config.yaml
arch: "unet"
dataset: "telescope images of galaxies (Galaxy Zoo DECaLS)"
train_examples: 88335
image_size: 32
norm: "groupnorm"
weight_standardization: false
attention: false
momentum: 0.95
batch_size: 384
final_lr_fraction: 0
Rows from block 3, named by matrix and row number. Rows with one number belong to one channel. Each number is 50 + 15 x the weight over its row's rms, rounded and kept within 0 to 99. All counts start at 0. After the name is the row's rms in percent of the matrix's.
# convs0: first 3x3 conv (model.mid.0.convs.0.weight, 256x256x3x3), inputs 204-215, a 3x3 kernel for each
# convs1: second 3x3 conv (model.mid.0.convs.1.weight, 256x256x3x3, transposed), outputs 204-215, a 3x3 kernel for each
convs0.133 099:58 43 64 22 46 71 32 59 44 44 50 63 40 45 41 47 66 26 39 54 69 57 40 46 32 43 60 62 50 57 62 16 32 58 58 44 44 54 43 57 41 61 47 83 30 28 51 50 38 62 64 57 31 51 33 50 42 29 81 55 42 71 37 69 72 87 78 61 45 50 37 59 42 57 42 39 37 39 56 28 45 36 48 42 58 60 40 52 66 56 63 62 50 17 47 34 33 62 45 60 82 48 68 56 36 48 29 46
convs0.134 097:46 51 73 53 39 30 33 70 46 49 42 63 46 55 55 38 65 35 41 48 48 55 45 33 64 51 57 85 70 53 50 59 25 39 41 58 66 39 52 28 56 65 42 84 79 43 55 62 53 53 56 39 39 47 41 48 71 38 55 49 51 48 23 38 44 12 48 38 50 48 53 31 56 51 40 34 61 34 32 44 41 53 31 47 79 42 22 41 56 53 41 26 57 63 69 49 28 51 46 35 82 66 25 63 42 50 71 51
convs0.135 100:31 54 54 45 69 38 56 51 64 46 42 44 54 35 74 29 51 66 22 55 29 22 44 70 33 39 40 96 59 49 69 85 42 88 36 37 32 64 59 75 50 47 78 25 57 31 16 47 48 35 53 21 36 49 54 62 44 63 61 45 64 48 60 76 33 54 84 45 43 43 49 46 61 60 45 64 63 47 58 57 56 53 50 62 59 80 48 68 33 57 34 53 43 44 60 33 38 55 46 42 63 63 66 66 64 55 54 46
convs0.136 096:68 47 53 47 66 70 40 37 59 43 72 51 57 34 32 53 59 59 45 53 34 64 68 50 59 42 51 31 35 62 88 49 46 62 40 44 69 62 44 83 50 44 33 62 39 45 37 64 49 31 76 68 44 58 69 32 56 38 40 45 36 57 59 52 60 35 54 51 29 39 57 58 43 57 62 49 47 58 67 44 53 47 65 43 58 60 45 57 45 50 65 73 83 71 60 58 57 46 32 65 54 57 56 52 47 68 54 66
convs0.137 099:34 61 36 40 38 38 55 34 28 56 64 66 48 42 74 34 33 60 59 37 44 60 39 72 35 40 59 57 85 64 61 52 38 35 63 44 15 28 43 44 69 44 38 44 52 16 18 55 39 52 22 37 38 35 37 47 55 35 36 27 62 59 48 97 35 46 36 32 39 53 77 61 63 51 66 34 22 63 64 60 38 39 34 61 56 73 47 41 75 47 48 58 45 50 54 45 72 64 37 71 59 49 65 54 62 64 66 60
convs0.138 097:37 51 38 43 46 66 33 18 37 55 68 54 40 60 46 57 42 31 56 48 40 31 58 34 58 53 48 48 40 48 40 26 69 53 29 55 52 37 65 54 70 43 45 35 69 50 89 43 34 38 41 53 59 41 29 36 55 16 61 58 56 43 52 99 69 54 58 75 89 61 85 46 71 64 65 72 65 52 50 43 76 55 53 64 62 47 71 60 73 46 64 53 52 35 50 55 19 72 63 71 45 61 37 41 43 91 59 42
convs0.139 099:34 48 39 39 41 77 55 38 79 61 41 58 29 48 46 43 62 57 61 24 76 58 49 62 69 43 30 62 23 53 57 53 72 15 24 65 51 40 36 35 57 51 45 58 57 59 43 60 62 51 61 56 50 52 38 39 30 53 46 46 31 66 59 45 56 57 60 78 41 46 69 52 33 54 67 31 71 36 32 53 66 85 43 54 52 37 54 27 30 36 74 71 40 39 34 76 38 51 41 55 32 52 17 49 50 58 43 56
convs0.140 098:75 31 59 60 70 64 60 49 71 48 59 25 53 37 64 41 34 63 43 54 69 49 62 40 62 44 46 52 25 59 43 62 20 54 29 47 44 60 66 36 27 55 52 71 49 50 46 51 41 20 49 85 28 45 38 52 52 45 45 42 27 58 66 34 09 26 60 73 48 44 22 50 65 50 42 43 38 42 32 55 66 45 50 52 54 38 45 71 20 59 47 68 41 35 51 38 57 58 33 78 63 48 56 47 48 50 44 61
convs0.141 100:50 53 54 32 58 35 38 55 59 44 34 58 43 37 55 57 35 55 53 70 78 53 30 62 63 32 49 47 66 26 72 58 51 37 32 51 45 40 36 38 53 60 52 49 33 66 15 53 63 60 50 54 54 60 50 53 30 51 35 66 44 35 47 64 65 75 35 41 15 71 51 45 40 30 36 42 30 67 43 60 71 36 46 40 46 51 35 34 68 45 68 66 39 48 66 73 35 53 51 56 41 49 48 33 50 44 58 46
convs0.142 096:52 46 53 56 85 47 42 62 58 60 56 37 59 67 67 42 63 60 71 84 40 51 76 47 45 51 33 44 56 32 54 52 78 47 41 28 50 81 60 24 72 62 62 83 81 66 53 65 78 62 38 56 58 49 45 29 39 80 40 49 37 57 69 95 55 74 34 48 81 57 54 85 44 49 45 56 60 82 52 37 24 63 44 48 46 48 51 39 46 61 33 66 58 49 41 73 42 62 33 47 31 48 40 45 48 51 57 45
convs0.143 097:59 41 84 33 39 54 38 63 53 63 39 40 46 44 58 50 57 47 49 45 50 61 49 73 35 37 57 17 38 73 34 37 50 36 61 43 48 68 41 60 66 62 47 56 69 64 43 51 53 45 44 36 49 24 52 43 30 60 47 41 64 54 41 48 68 09 50 48 59 80 95 50 49 55 52 34 48 50 51 55 53 47 63 21 39 56 39 37 39 28 43 44 53 39 42 64 58 34 25 55 49 63 18 32 37 43 45 47
convs0.144 101:34 59 62 44 18 40 43 53 44 16 60 37 68 58 35 18 42 79 32 51 45 49 51 72 47 46 48 46 42 64 29 65 63 51 45 75 55 48 51 40 49 37 47 32 49 38 53 51 60 40 55 57 50 44 51 39 52 53 71 46 81 64 42 47 63 11 55 42 56 65 55 36 48 57 45 75 67 55 47 56 70 44 61 37 48 47 92 69 58 47 35 54 51 39 61 55 45 34 50 44 44 63 49 57 56 50 49 65
convs0.145 099:47 29 35 41 31 41 60 52 40 41 53 56 47 38 44 54 58 85 45 68 39 72 76 67 63 93 83 59 39 74 27 55 62 61 10 25 41 92 49 37 58 52 14 62 50 64 40 78 41 38 46 45 53 46 37 43 57 53 68 64 42 49 39 56 52 43 44 40 40 34 74 52 50 53 58 52 55 57 47 53 66 36 61 67 48 41 53 59 51 38 40 51 57 66 99 56 73 24 47 42 31 55 23 43 53 25 49 60
convs0.146 094:43 51 34 50 70 68 42 66 34 68 44 55 36 39 35 59 50 62 17 50 93 44 57 80 22 51 55 25 65 23 57 46 35 32 30 36 63 60 41 24 25 55 39 35 50 52 64 37 52 40 48 42 80 41 25 42 61 45 45 41 31 44 50 99 78 63 45 48 57 63 58 56 29 36 56 43 75 64 46 58 64 41 40 39 56 62 70 35 18 39 64 57 50 42 48 41 50 59 47 70 54 68 39 41 34 74 54 49
convs0.147 097:52 44 55 64 53 62 53 17 55 54 45 63 51 63 34 39 45 42 39 45 51 60 53 30 53 70 57 43 90 35 63 31 38 29 78 13 40 42 37 39 20 50 34 96 60 24 48 49 29 69 39 43 27 44 35 55 51 66 53 36 40 52 64 50 35 65 94 59 62 42 18 62 49 37 55 47 64 78 51 60 48 75 65 47 60 71 63 55 72 63 51 71 58 34 64 41 32 52 57 26 42 59 46 38 46 65 47 92
convs0.148 099:57 74 51 46 54 61 69 63 51 44 54 31 39 45 47 27 32 43 46 39 35 42 63 36 29 41 55 33 67 48 56 55 54 46 35 40 39 32 31 44 15 56 14 33 58 70 48 56 53 57 47 58 49 65 34 65 38 53 54 42 30 59 54 82 58 77 39 41 63 49 71 30 31 46 34 37 22 33 35 40 53 35 52 57 72 58 52 35 22 39 55 35 41 26 44 70 37 38 52 56 62 45 57 61 63 57 78 64
convs0.149 100:56 64 25 45 42 65 32 51 52 52 38 39 43 23 39 40 36 40 27 32 42 57 51 60 25 66 56 58 61 55 27 42 75 31 75 05 20 33 52 53 72 45 60 21 38 48 56 51 49 62 63 33 49 82 63 33 80 34 63 48 60 35 42 46 46 80 71 47 57 69 53 80 45 54 49 55 43 56 45 64 58 45 40 39 39 52 29 34 59 36 46 62 83 47 68 54 41 52 60 57 51 43 42 66 38 65 50 24
convs0.150 096:39 35 32 41 53 16 52 62 62 48 72 52 30 65 24 38 47 47 71 57 56 69 69 45 53 59 62 53 52 85 33 43 87 57 56 40 51 51 46 21 42 34 18 36 48 48 51 48 51 62 54 61 44 51 44 49 63 63 40 48 54 56 32 49 46 49 52 68 62 64 46 78 34 60 61 55 75 47 34 40 36 57 79 50 70 52 58 34 52 15 62 48 43 54 41 61 37 46 75 47 43 39 57 40 43 36 57 36
convs0.151 098:53 13 72 54 43 39 53 18 29 60 60 39 39 56 25 52 47 30 59 46 55 71 66 78 52 43 66 60 32 38 18 19 45 55 39 17 38 27 27 55 27 61 37 40 62 40 56 54 48 70 39 47 64 47 62 61 69 60 69 54 49 53 56 40 67 47 34 38 49 65 27 41 28 30 52 69 40 65 47 50 81 34 47 47 36 57 33 54 44 77 46 49 70 62 23 82 52 53 35 59 30 43 65 47 40 59 33 40
convs0.152 094:37 58 63 38 51 69 57 69 46 50 35 33 40 33 35 49 70 59 48 53 59 55 65 36 80 74 49 53 35 42 65 51 45 49 74 49 48 77 46 23 65 08 49 69 44 62 53 63 38 40 80 54 63 45 45 50 61 38 59 28 36 54 39 81 54 36 62 65 32 57 42 52 60 65 79 43 48 42 52 40 46 48 45 51 42 93 42 32 63 45 41 55 64 43 51 52 52 70 61 80 78 50 48 77 39 61 39 52
convs0.153 101:73 58 53 70 59 40 60 12 34 61 59 41 47 42 62 42 39 81 54 40 43 55 61 55 46 50 42 36 26 47 40 56 60 51 50 40 45 13 66 40 24 49 57 13 47 60 61 42 54 34 58 58 40 55 63 31 41 58 66 58 53 79 47 56 43 42 36 61 47 41 25 60 42 61 40 47 67 43 42 40 43 45 50 57 34 35 55 43 50 37 64 60 29 52 54 55 58 71 37 48 77 50 28 49 61 45 33 65
convs0.154 101:41 41 31 45 32 71 65 45 49 44 37 66 43 26 37 52 48 42 41 42 38 53 36 36 46 47 46 58 30 55 78 42 10 75 54 65 42 73 15 66 55 63 76 49 62 46 31 74 51 39 84 47 40 49 54 44 49 60 73 34 62 46 43 61 67 26 77 60 51 70 61 41 45 33 55 43 34 32 29 60 50 38 36 28 52 65 40 41 57 46 42 55 70 50 41 45 65 51 56 58 70 49 62 49 32 45 48 48
convs0.155 102:21 60 58 25 61 48 48 56 38 56 42 43 39 64 29 50 56 61 56 53 56 44 45 33 61 38 47 61 27 27 39 68 74 06 68 56 59 48 57 40 72 62 06 48 55 43 32 55 63 44 34 40 33 51 46 59 40 43 49 76 56 68 62 46 66 37 74 78 46 80 46 58 61 69 54 51 32 58 59 81 38 55 39 12 52 64 55 25 67 52 32 53 83 77 51 43 48 72 37 44 53 47 32 50 50 64 47 39
convs0.156 097:43 28 43 43 53 44 45 44 49 42 43 34 42 50 76 58 57 28 63 37 54 78 66 78 56 54 54 52 44 61 54 67 59 35 33 65 41 57 68 61 46 39 30 17 54 62 71 50 74 69 51 68 65 40 43 57 33 30 54 54 41 26 41 32 30 61 73 60 53 34 59 21 47 34 21 71 58 82 21 39 56 44 49 54 48 64 41 41 45 14 29 41 49 40 36 42 52 43 58 54 52 46 55 51 55 51 59 42
convs0.157 096:29 79 57 72 39 56 51 44 28 55 53 62 49 50 46 36 68 46 54 39 51 51 51 62 49 81 63 56 62 61 37 14 00 52 53 48 47 56 51 23 59 46 36 49 59 48 50 69 41 60 65 38 53 46 60 55 49 42 59 34 54 39 45 52 50 75 28 52 41 61 73 65 50 37 45 66 73 61 41 36 74 38 58 45 51 59 26 54 38 45 52 58 40 59 23 29 48 53 73 42 37 33 37 32 63 25 32 59
convs0.158 103:49 59 64 40 26 46 46 41 40 55 48 62 52 60 56 55 67 39 27 46 52 64 40 43 66 73 69 56 61 41 58 45 72 60 41 51 38 32 60 57 79 52 49 57 39 54 44 46 67 39 65 59 73 50 46 61 60 49 39 52 57 37 58 42 58 59 53 60 36 33 51 59 69 50 45 51 66 24 59 63 38 45 53 66 28 63 51 60 60 47 23 66 40 57 54 70 81 52 27 00 49 48 58 48 43 54 75 71
convs0.159 104:39 55 47 43 37 50 44 64 76 62 61 57 57 56 71 52 58 51 62 42 62 57 69 68 21 65 28 42 53 31 61 79 51 43 37 17 41 24 38 55 56 30 42 75 44 41 33 60 48 46 31 44 44 51 48 51 40 64 67 64 38 60 38 58 64 64 60 73 43 57 53 31 70 59 41 59 51 51 46 49 39 25 42 54 48 53 43 48 51 29 50 35 45 53 67 57 38 35 89 64 48 59 62 39 33 42 99 47
convs0.160 097:49 48 51 52 51 49 69 59 24 34 61 43 44 45 49 59 53 85 59 34 47 76 37 74 50 42 50 42 32 60 49 56 38 51 57 43 48 51 48 89 53 65 43 83 55 62 61 54 38 84 69 36 27 50 50 60 52 68 62 49 32 49 47 54 30 65 34 45 42 47 04 66 42 55 43 46 30 42 41 58 62 56 50 55 65 41 77 39 33 55 43 41 63 62 61 58 52 55 62 45 42 51 57 73 51 46 64 45
convs0.161 101:51 11 53 53 48 48 58 36 57 49 58 46 56 19 33 47 41 55 52 45 63 52 47 41 54 62 57 28 31 24 49 44 79 52 58 61 48 16 46 58 20 99 67 22 40 47 44 23 41 45 30 58 59 67 65 36 61 61 58 88 40 26 43 55 63 15 32 50 66 32 42 39 74 19 53 53 48 58 53 54 32 70 61 39 76 43 58 22 61 38 40 52 52 52 46 36 66 38 59 58 21 33 39 30 59 43 42 63
convs0.162 099:44 56 50 90 85 62 47 62 50 61 74 75 54 35 86 51 67 45 53 52 43 56 36 38 66 43 48 70 61 56 74 23 67 93 31 57 28 34 76 31 54 55 65 16 58 55 37 57 49 58 68 45 30 69 65 56 54 99 24 48 64 69 58 62 50 65 54 09 43 63 65 42 26 25 68 44 54 56 31 35 40 50 59 64 39 54 67 65 44 26 37 73 41 24 59 73 26 28 54 56 40 62 56 53 68 38 54 42
convs0.163 098:31 24 58 50 59 57 54 40 58 28 60 60 61 29 40 66 47 79 50 59 41 60 56 48 50 53 61 53 25 66 43 68 48 60 40 59 69 32 68 48 64 85 77 21 18 43 11 41 33 70 57 54 78 69 53 26 41 69 57 32 59 34 35 38 52 43 18 30 43 18 78 75 29 57 30 59 58 29 24 48 41 59 43 29 48 47 40 32 56 57 70 65 46 54 83 53 52 31 26 42 32 44 68 33 55 34 56 72
convs0.164 098:46 42 43 36 21 33 55 48 51 55 34 65 31 51 74 61 38 47 26 27 49 53 33 42 56 58 26 60 43 71 62 39 44 43 48 18 49 48 40 40 29 42 50 32 40 44 59 32 47 45 57 57 37 65 59 40 27 49 62 57 50 66 63 45 44 76 53 49 06 74 58 67 29 59 56 48 49 50 54 42 55 45 67 56 53 59 47 56 67 72 64 54 71 67 54 44 47 44 70 57 46 61 65 56 40 32 43 57
convs1.133 107:28 04 58 51 40 68 45 39 37 64 57 57 15 60 60 27 21 55 39 53 54 45 42 26 54 58 72 43 58 62 50 61 62 66 27 64 45 33 54 49 74 28 56 65 46 31 65 25 53 44 55 61 70 40 39 61 49 58 48 55 54 31 29 64 59 48 53 38 52 56 52 16 41 34 12 60 39 46 45 40 34 40 34 67 61 57 61 70 28 40 45 33 45 58 52 53 63 27 36 67 55 45 43 69 58 62 50 72
convs1.134 087:36 41 72 48 37 32 66 39 54 50 54 64 17 44 71 50 39 91 53 68 58 62 65 50 76 77 38 55 46 79 40 14 42 28 29 58 43 35 42 50 56 58 19 32 91 55 47 79 38 55 42 71 35 56 22 34 62 61 61 57 58 48 34 51 44 53 36 30 33 23 26 62 34 40 38 41 61 19 52 55 71 70 61 50 27 30 39 50 62 27 62 42 85 30 55 52 54 48 56 27 33 69 39 61 60 52 77 67
convs1.135 107:30 59 46 46 34 26 28 42 55 38 64 61 33 60 68 57 54 42 69 53 42 49 51 50 55 70 35 40 78 33 55 48 42 73 34 29 36 62 30 49 64 21 44 67 32 56 67 44 78 57 56 61 74 31 56 46 31 63 27 51 59 51 56 74 46 65 42 26 19 42 36 08 31 15 41 52 69 85 43 43 41 43 42 56 47 81 63 55 44 48 33 79 71 47 68 37 48 48 75 43 47 41 50 92 66 34 37 61
convs1.136 087:57 45 51 22 81 56 71 51 45 65 56 54 42 55 45 56 37 61 58 47 61 51 35 58 41 31 85 40 36 53 54 46 57 09 65 43 51 28 65 37 52 38 72 69 38 35 48 34 53 41 40 62 31 51 54 07 39 63 46 44 18 24 54 54 53 68 66 19 68 36 55 64 37 52 57 58 35 71 42 38 28 48 73 76 58 49 33 51 33 44 61 71 40 58 54 58 65 31 46 47 40 58 54 71 55 65 45 53
convs1.137 080:52 46 49 48 61 39 46 53 30 46 70 77 19 31 21 39 52 73 56 60 58 24 46 67 60 29 53 52 45 44 63 48 64 48 09 56 73 69 57 59 68 42 56 72 25 47 53 50 57 63 33 53 42 58 37 59 44 74 54 02 30 37 49 56 54 62 66 52 58 65 49 11 55 47 40 69 46 51 55 43 35 80 58 60 52 48 73 60 63 19 60 69 37 60 74 55 49 65 35 67 41 51 46 36 42 39 68 73
convs1.138 086:57 56 67 61 71 99 50 56 43 50 56 49 38 29 35 37 47 35 53 53 19 68 45 41 51 51 50 60 37 41 43 74 40 44 65 24 52 41 45 72 41 41 37 57 51 35 71 36 74 47 90 40 40 40 47 57 68 41 54 55 39 36 32 42 18 30 22 54 57 27 32 28 27 60 47 57 59 52 34 44 11 70 42 31 35 43 30 28 16 54 64 66 72 48 77 41 73 64 93 64 55 55 16 72 65 27 48 63
convs1.139 097:52 50 68 40 71 18 21 87 39 42 44 50 49 62 46 41 63 60 47 61 59 62 81 55 73 67 53 26 77 50 28 33 26 27 64 43 48 46 34 78 43 51 43 58 69 35 56 43 54 57 54 43 76 77 60 38 77 57 49 47 92 50 80 33 26 53 37 33 48 57 32 43 66 64 80 55 49 55 43 47 59 66 77 22 30 60 43 39 45 35 49 43 65 56 56 50 37 75 41 49 55 61 44 54 64 50 48 27
convs1.140 103:46 60 44 64 50 06 34 44 30 46 45 64 62 63 39 40 37 32 65 45 60 49 35 53 43 70 61 74 52 42 67 11 46 62 49 39 59 62 35 60 08 72 32 34 97 54 49 18 70 72 36 49 52 46 52 47 53 62 56 41 37 20 62 36 50 64 42 84 37 40 34 40 55 69 58 82 51 44 74 37 67 46 71 25 50 37 46 64 35 51 43 64 71 27 47 46 62 71 52 51 62 47 39 24 66 49 58 42
convs1.141 091:59 42 77 42 32 50 57 51 59 13 56 41 35 53 63 30 32 40 69 36 48 61 40 12 49 52 32 50 21 46 39 50 63 48 21 45 27 45 50 41 61 52 36 40 39 41 42 59 28 31 51 63 53 64 35 32 53 32 38 29 74 54 62 47 65 54 63 73 54 76 50 36 36 28 65 43 42 65 67 32 64 42 46 74 48 52 77 58 32 57 41 60 21 46 84 46 37 76 46 29 45 40 52 79 34 62 44 49
convs1.142 079:29 52 47 67 13 40 60 77 66 45 61 59 81 55 66 42 58 54 57 37 32 54 51 48 50 42 57 54 44 47 35 58 48 76 64 72 32 21 62 40 46 30 43 35 52 16 36 42 67 29 71 85 54 53 65 65 66 41 64 43 63 42 42 36 65 66 35 63 43 62 69 54 71 55 43 41 40 82 75 48 61 48 36 41 32 64 37 63 41 25 44 65 88 53 89 29 35 17 38 51 40 56 61 32 37 45 42 28
convs1.143 087:52 91 32 40 46 65 50 46 46 56 42 50 68 54 41 57 39 73 31 62 75 49 49 70 56 49 59 28 70 73 56 66 78 58 59 58 40 30 86 33 16 43 48 07 22 65 63 47 47 46 45 24 53 47 58 43 05 41 39 52 34 46 48 55 39 48 45 60 47 51 65 53 68 40 51 50 50 55 44 53 65 68 76 46 36 60 66 38 42 47 52 53 53 52 43 41 45 37 71 41 52 35 38 72 39 41 25 34
convs1.144 109:51 53 66 67 36 55 74 45 28 35 65 59 50 34 36 38 46 52 42 28 55 38 08 54 38 38 38 32 38 45 37 38 43 39 37 38 35 27 57 57 50 58 49 55 50 51 58 24 46 66 73 63 21 78 47 41 57 38 29 48 49 31 69 54 52 59 57 38 52 54 62 61 52 22 41 43 33 54 57 37 34 26 42 43 27 46 55 46 39 72 69 74 50 56 66 43 66 31 58 75 48 50 40 62 57 39 36 41
convs1.145 095:79 65 51 64 39 65 66 39 10 49 59 74 43 29 22 43 41 52 46 23 59 36 54 51 53 28 15 36 50 31 38 45 51 45 49 48 68 66 56 54 34 35 48 30 49 17 40 57 72 61 51 47 77 49 71 62 49 59 29 54 46 54 69 38 64 37 53 33 41 32 35 44 49 56 61 46 38 70 42 38 31 44 37 10 47 89 52 03 41 18 47 36 48 37 59 48 52 38 49 50 47 37 40 40 46 35 54 30
convs1.146 108:39 40 34 38 33 82 40 76 47 33 49 45 59 48 81 57 60 67 38 32 59 57 41 54 53 41 74 56 61 68 51 26 65 94 54 86 32 50 85 34 85 57 27 51 85 30 54 43 62 71 75 35 28 35 62 45 31 42 70 44 78 35 32 42 50 35 29 52 29 43 22 14 39 24 19 78 56 68 68 41 26 49 51 41 67 37 48 67 49 36 62 64 61 69 87 56 52 31 71 53 42 39 41 20 66 66 46 61
convs1.147 110:41 70 36 42 46 35 40 29 29 43 48 33 37 41 39 33 30 32 64 45 44 49 60 55 44 49 45 47 39 47 20 35 58 57 11 56 64 22 47 48 17 69 40 43 69 76 56 58 64 28 56 57 51 40 67 29 71 45 69 42 27 44 43 42 75 39 23 26 49 32 43 39 57 23 67 64 62 61 27 54 60 72 26 28 49 28 37 46 55 32 45 30 47 58 57 74 64 43 50 49 68 13 55 70 37 54 83 35
convs1.148 100:61 35 70 45 11 34 67 22 46 61 71 82 62 27 67 55 71 54 62 46 62 60 69 38 63 34 40 50 39 51 81 47 63 49 56 51 50 33 28 35 27 66 45 45 57 49 45 30 56 39 37 59 47 62 43 30 39 52 53 42 49 50 60 58 21 22 50 43 31 54 68 53 48 71 60 74 61 71 71 69 62 53 42 64 43 43 58 32 52 99 51 55 67 34 43 55 47 44 66 52 49 52 58 29 31 51 50 23
convs1.149 104:37 83 15 32 56 40 36 42 48 60 42 45 54 60 59 66 59 44 35 34 84 61 49 66 74 45 77 35 24 68 35 66 82 33 55 66 16 77 65 67 39 63 41 59 53 38 56 58 87 53 60 48 43 65 61 29 27 41 53 47 45 59 41 41 45 92 54 42 30 28 43 53 71 53 61 25 40 45 55 61 57 54 53 63 60 48 62 88 64 45 48 45 56 46 47 39 43 56 33 26 37 46 20 50 61 60 44 63
convs1.150 085:70 27 56 57 48 47 51 82 19 58 31 31 51 30 43 29 15 35 49 64 61 33 34 46 46 31 72 30 38 48 09 49 62 42 65 67 60 49 57 82 56 34 47 55 53 64 32 27 49 23 44 40 39 71 44 45 42 27 30 71 29 55 34 54 44 56 53 48 50 73 49 57 75 28 42 79 19 53 59 65 63 59 67 54 48 56 16 50 46 40 34 44 35 65 57 43 63 57 51 72 38 58 63 51 45 65 39 64
convs1.151 086:51 55 50 53 38 89 78 54 67 46 69 39 65 45 69 46 47 54 35 26 48 49 18 27 49 49 45 61 46 75 33 43 53 33 64 46 65 89 65 26 76 36 46 65 54 61 69 73 51 40 39 24 41 41 64 47 50 43 61 45 35 55 52 73 49 48 79 60 82 52 26 18 53 30 56 35 59 52 48 62 53 30 37 39 51 30 40 42 52 45 56 55 39 44 59 33 46 68 31 56 71 45 69 57 29 58 41 32
convs1.152 084:51 42 64 51 33 53 53 78 53 60 25 26 58 71 44 53 59 45 41 42 32 57 15 49 37 29 50 46 53 40 53 43 59 49 58 41 64 41 59 38 24 74 79 53 35 47 43 46 36 55 62 56 55 49 52 35 62 46 22 55 14 31 69 44 71 35 74 44 39 61 45 42 45 43 60 57 47 47 46 59 82 43 38 60 46 49 69 53 38 41 36 45 52 61 48 46 44 12 56 46 46 44 45 61 53 64 47 61
convs1.153 109:46 70 09 52 36 12 35 58 41 57 45 49 46 96 57 73 37 24 46 43 50 46 34 35 73 59 38 26 66 40 65 47 36 66 53 45 49 25 23 43 40 62 61 38 45 23 51 42 54 50 43 52 35 33 64 35 43 52 42 60 30 49 37 64 03 38 39 75 69 37 57 41 55 57 80 59 60 28 40 42 49 45 49 77 40 46 45 60 44 62 42 72 47 57 49 37 53 34 40 47 64 35 51 65 82 46 58 28
convs1.154 131:60 55 36 45 49 28 52 53 29 69 50 44 56 54 52 46 67 54 54 49 35 50 76 34 55 48 84 46 45 52 49 94 56 54 55 50 66 43 27 39 30 29 34 47 59 61 48 45 33 35 36 47 52 37 55 57 21 56 40 60 34 59 58 56 43 54 70 37 37 40 24 61 52 43 66 71 37 43 53 47 70 51 41 72 30 44 42 35 59 69 64 44 41 51 64 46 70 76 82 55 43 59 47 61 67 22 45 60
convs1.155 108:48 45 88 53 46 64 54 77 77 14 22 23 44 48 52 59 30 25 45 26 56 45 56 63 40 64 38 45 40 51 36 32 51 53 38 27 50 53 66 64 38 58 74 42 51 71 59 59 52 59 56 46 34 63 58 43 68 49 45 59 31 70 38 44 67 42 73 52 61 54 36 37 60 28 55 65 52 60 46 43 44 44 47 44 65 63 44 79 33 59 59 53 66 61 26 45 59 35 65 42 55 74 53 54 65 37 59 77
convs1.156 071:51 31 63 57 39 40 58 72 27 73 44 48 32 73 53 50 64 62 63 41 66 47 46 42 56 89 79 56 16 51 52 59 71 46 44 26 46 53 69 43 30 51 74 53 61 53 33 21 25 16 38 61 38 46 51 83 76 34 37 64 52 47 61 48 32 60 49 61 72 45 48 65 59 69 65 64 50 46 65 56 54 65 41 35 60 36 49 63 58 47 40 54 61 70 54 53 36 42 54 53 48 00 60 37 91 73 62 34
convs1.157 092:51 38 48 63 40 52 62 77 14 40 71 55 31 66 40 57 59 57 21 70 75 51 62 22 22 54 66 46 68 52 39 49 56 35 69 53 62 72 65 65 56 45 61 51 47 54 31 54 21 82 62 71 68 47 52 63 18 44 37 57 50 51 44 34 54 56 51 45 67 37 29 51 65 60 58 67 45 58 63 07 23 48 51 73 41 27 42 50 29 64 54 35 41 27 58 48 30 49 43 59 69 46 60 39 52 59 62 28
convs1.158 111:47 42 44 37 44 63 53 51 43 59 49 56 65 45 58 16 66 61 57 45 33 69 33 67 33 57 74 77 63 53 51 49 32 58 50 55 69 40 72 38 22 63 46 74 47 46 33 41 57 63 39 48 65 63 57 40 52 31 54 34 35 59 78 51 60 51 33 23 37 28 36 47 66 65 73 22 49 63 38 48 43 67 64 54 34 47 52 48 42 44 42 59 59 40 44 28 48 29 34 41 37 58 41 63 65 54 52 53
convs1.159 091:63 42 69 54 52 59 59 60 63 40 57 52 48 48 64 30 69 45 43 57 26 16 64 32 40 50 42 53 64 58 53 59 44 51 68 46 46 22 52 68 16 72 67 45 49 56 33 38 58 54 48 43 50 52 43 35 43 10 49 36 60 82 81 56 82 48 68 49 43 65 52 27 42 50 49 75 58 37 65 45 46 42 50 52 60 77 66 48 61 29 45 27 55 55 36 49 43 68 50 45 47 53 59 55 47 41 49 56
convs1.160 120:66 55 78 53 53 31 46 55 35 50 58 52 56 41 63 60 23 45 63 53 59 40 34 30 59 47 66 50 24 53 50 19 65 67 32 41 40 37 57 34 56 71 45 49 30 62 65 48 59 33 55 54 26 47 63 44 65 45 51 69 58 70 53 23 52 38 54 48 75 51 35 59 69 47 63 74 69 60 72 62 60 50 36 68 79 69 16 62 68 71 54 39 46 45 31 44 69 32 51 48 54 52 55 35 61 47 42 49
convs1.161 101:46 54 55 62 34 44 59 40 48 34 27 38 49 29 52 79 57 64 71 33 47 54 10 60 53 48 46 60 42 58 84 33 59 69 53 51 45 55 47 67 68 55 07 78 43 38 47 66 65 91 51 79 32 53 64 53 52 37 54 44 53 58 38 57 31 61 49 67 48 20 55 44 28 39 41 44 48 38 40 52 53 61 45 63 71 36 49 50 59 43 38 44 64 58 42 48 50 55 45 60 57 48 49 63 77 51 26 43
convs1.162 090:59 53 42 42 70 36 44 52 37 31 64 56 25 31 64 24 36 49 57 65 69 63 53 77 51 34 54 58 67 53 64 35 31 85 79 42 48 47 14 56 26 55 38 48 32 37 39 68 55 60 47 36 53 35 38 29 58 29 64 25 56 38 54 61 41 36 56 25 61 31 49 52 55 35 31 62 53 64 51 41 72 65 53 71 50 31 59 48 72 52 44 54 68 29 59 67 40 48 11 33 26 64 45 32 38 47 45 65
convs1.163 088:52 63 49 49 54 52 41 82 32 46 69 38 64 47 58 33 10 72 53 43 52 68 52 79 52 44 70 56 35 60 49 36 78 46 56 18 40 65 66 52 45 25 41 82 46 33 63 49 63 51 46 57 68 67 48 82 41 44 69 68 35 37 59 34 43 43 46 58 63 54 49 41 60 55 46 42 43 35 40 29 43 40 32 51 73 37 34 66 52 82 47 44 42 38 18 49 80 55 14 55 52 53 55 66 68 55 60 36
convs1.164 082:46 48 42 43 66 56 56 69 46 45 47 56 27 24 51 42 66 51 54 37 46 71 80 54 57 67 48 67 48 26 47 64 46 42 47 33 54 42 46 51 74 38 49 43 25 43 58 27 37 69 57 78 40 48 36 36 37 41 37 47 31 40 54 50 37 62 53 78 62 43 58 64 46 53 15 32 38 61 36 49 62 16 43 58 21 57 32 46 56 62 59 49 56 54 39 41 32 32 07 37 51 49 59 53 52 66 38 32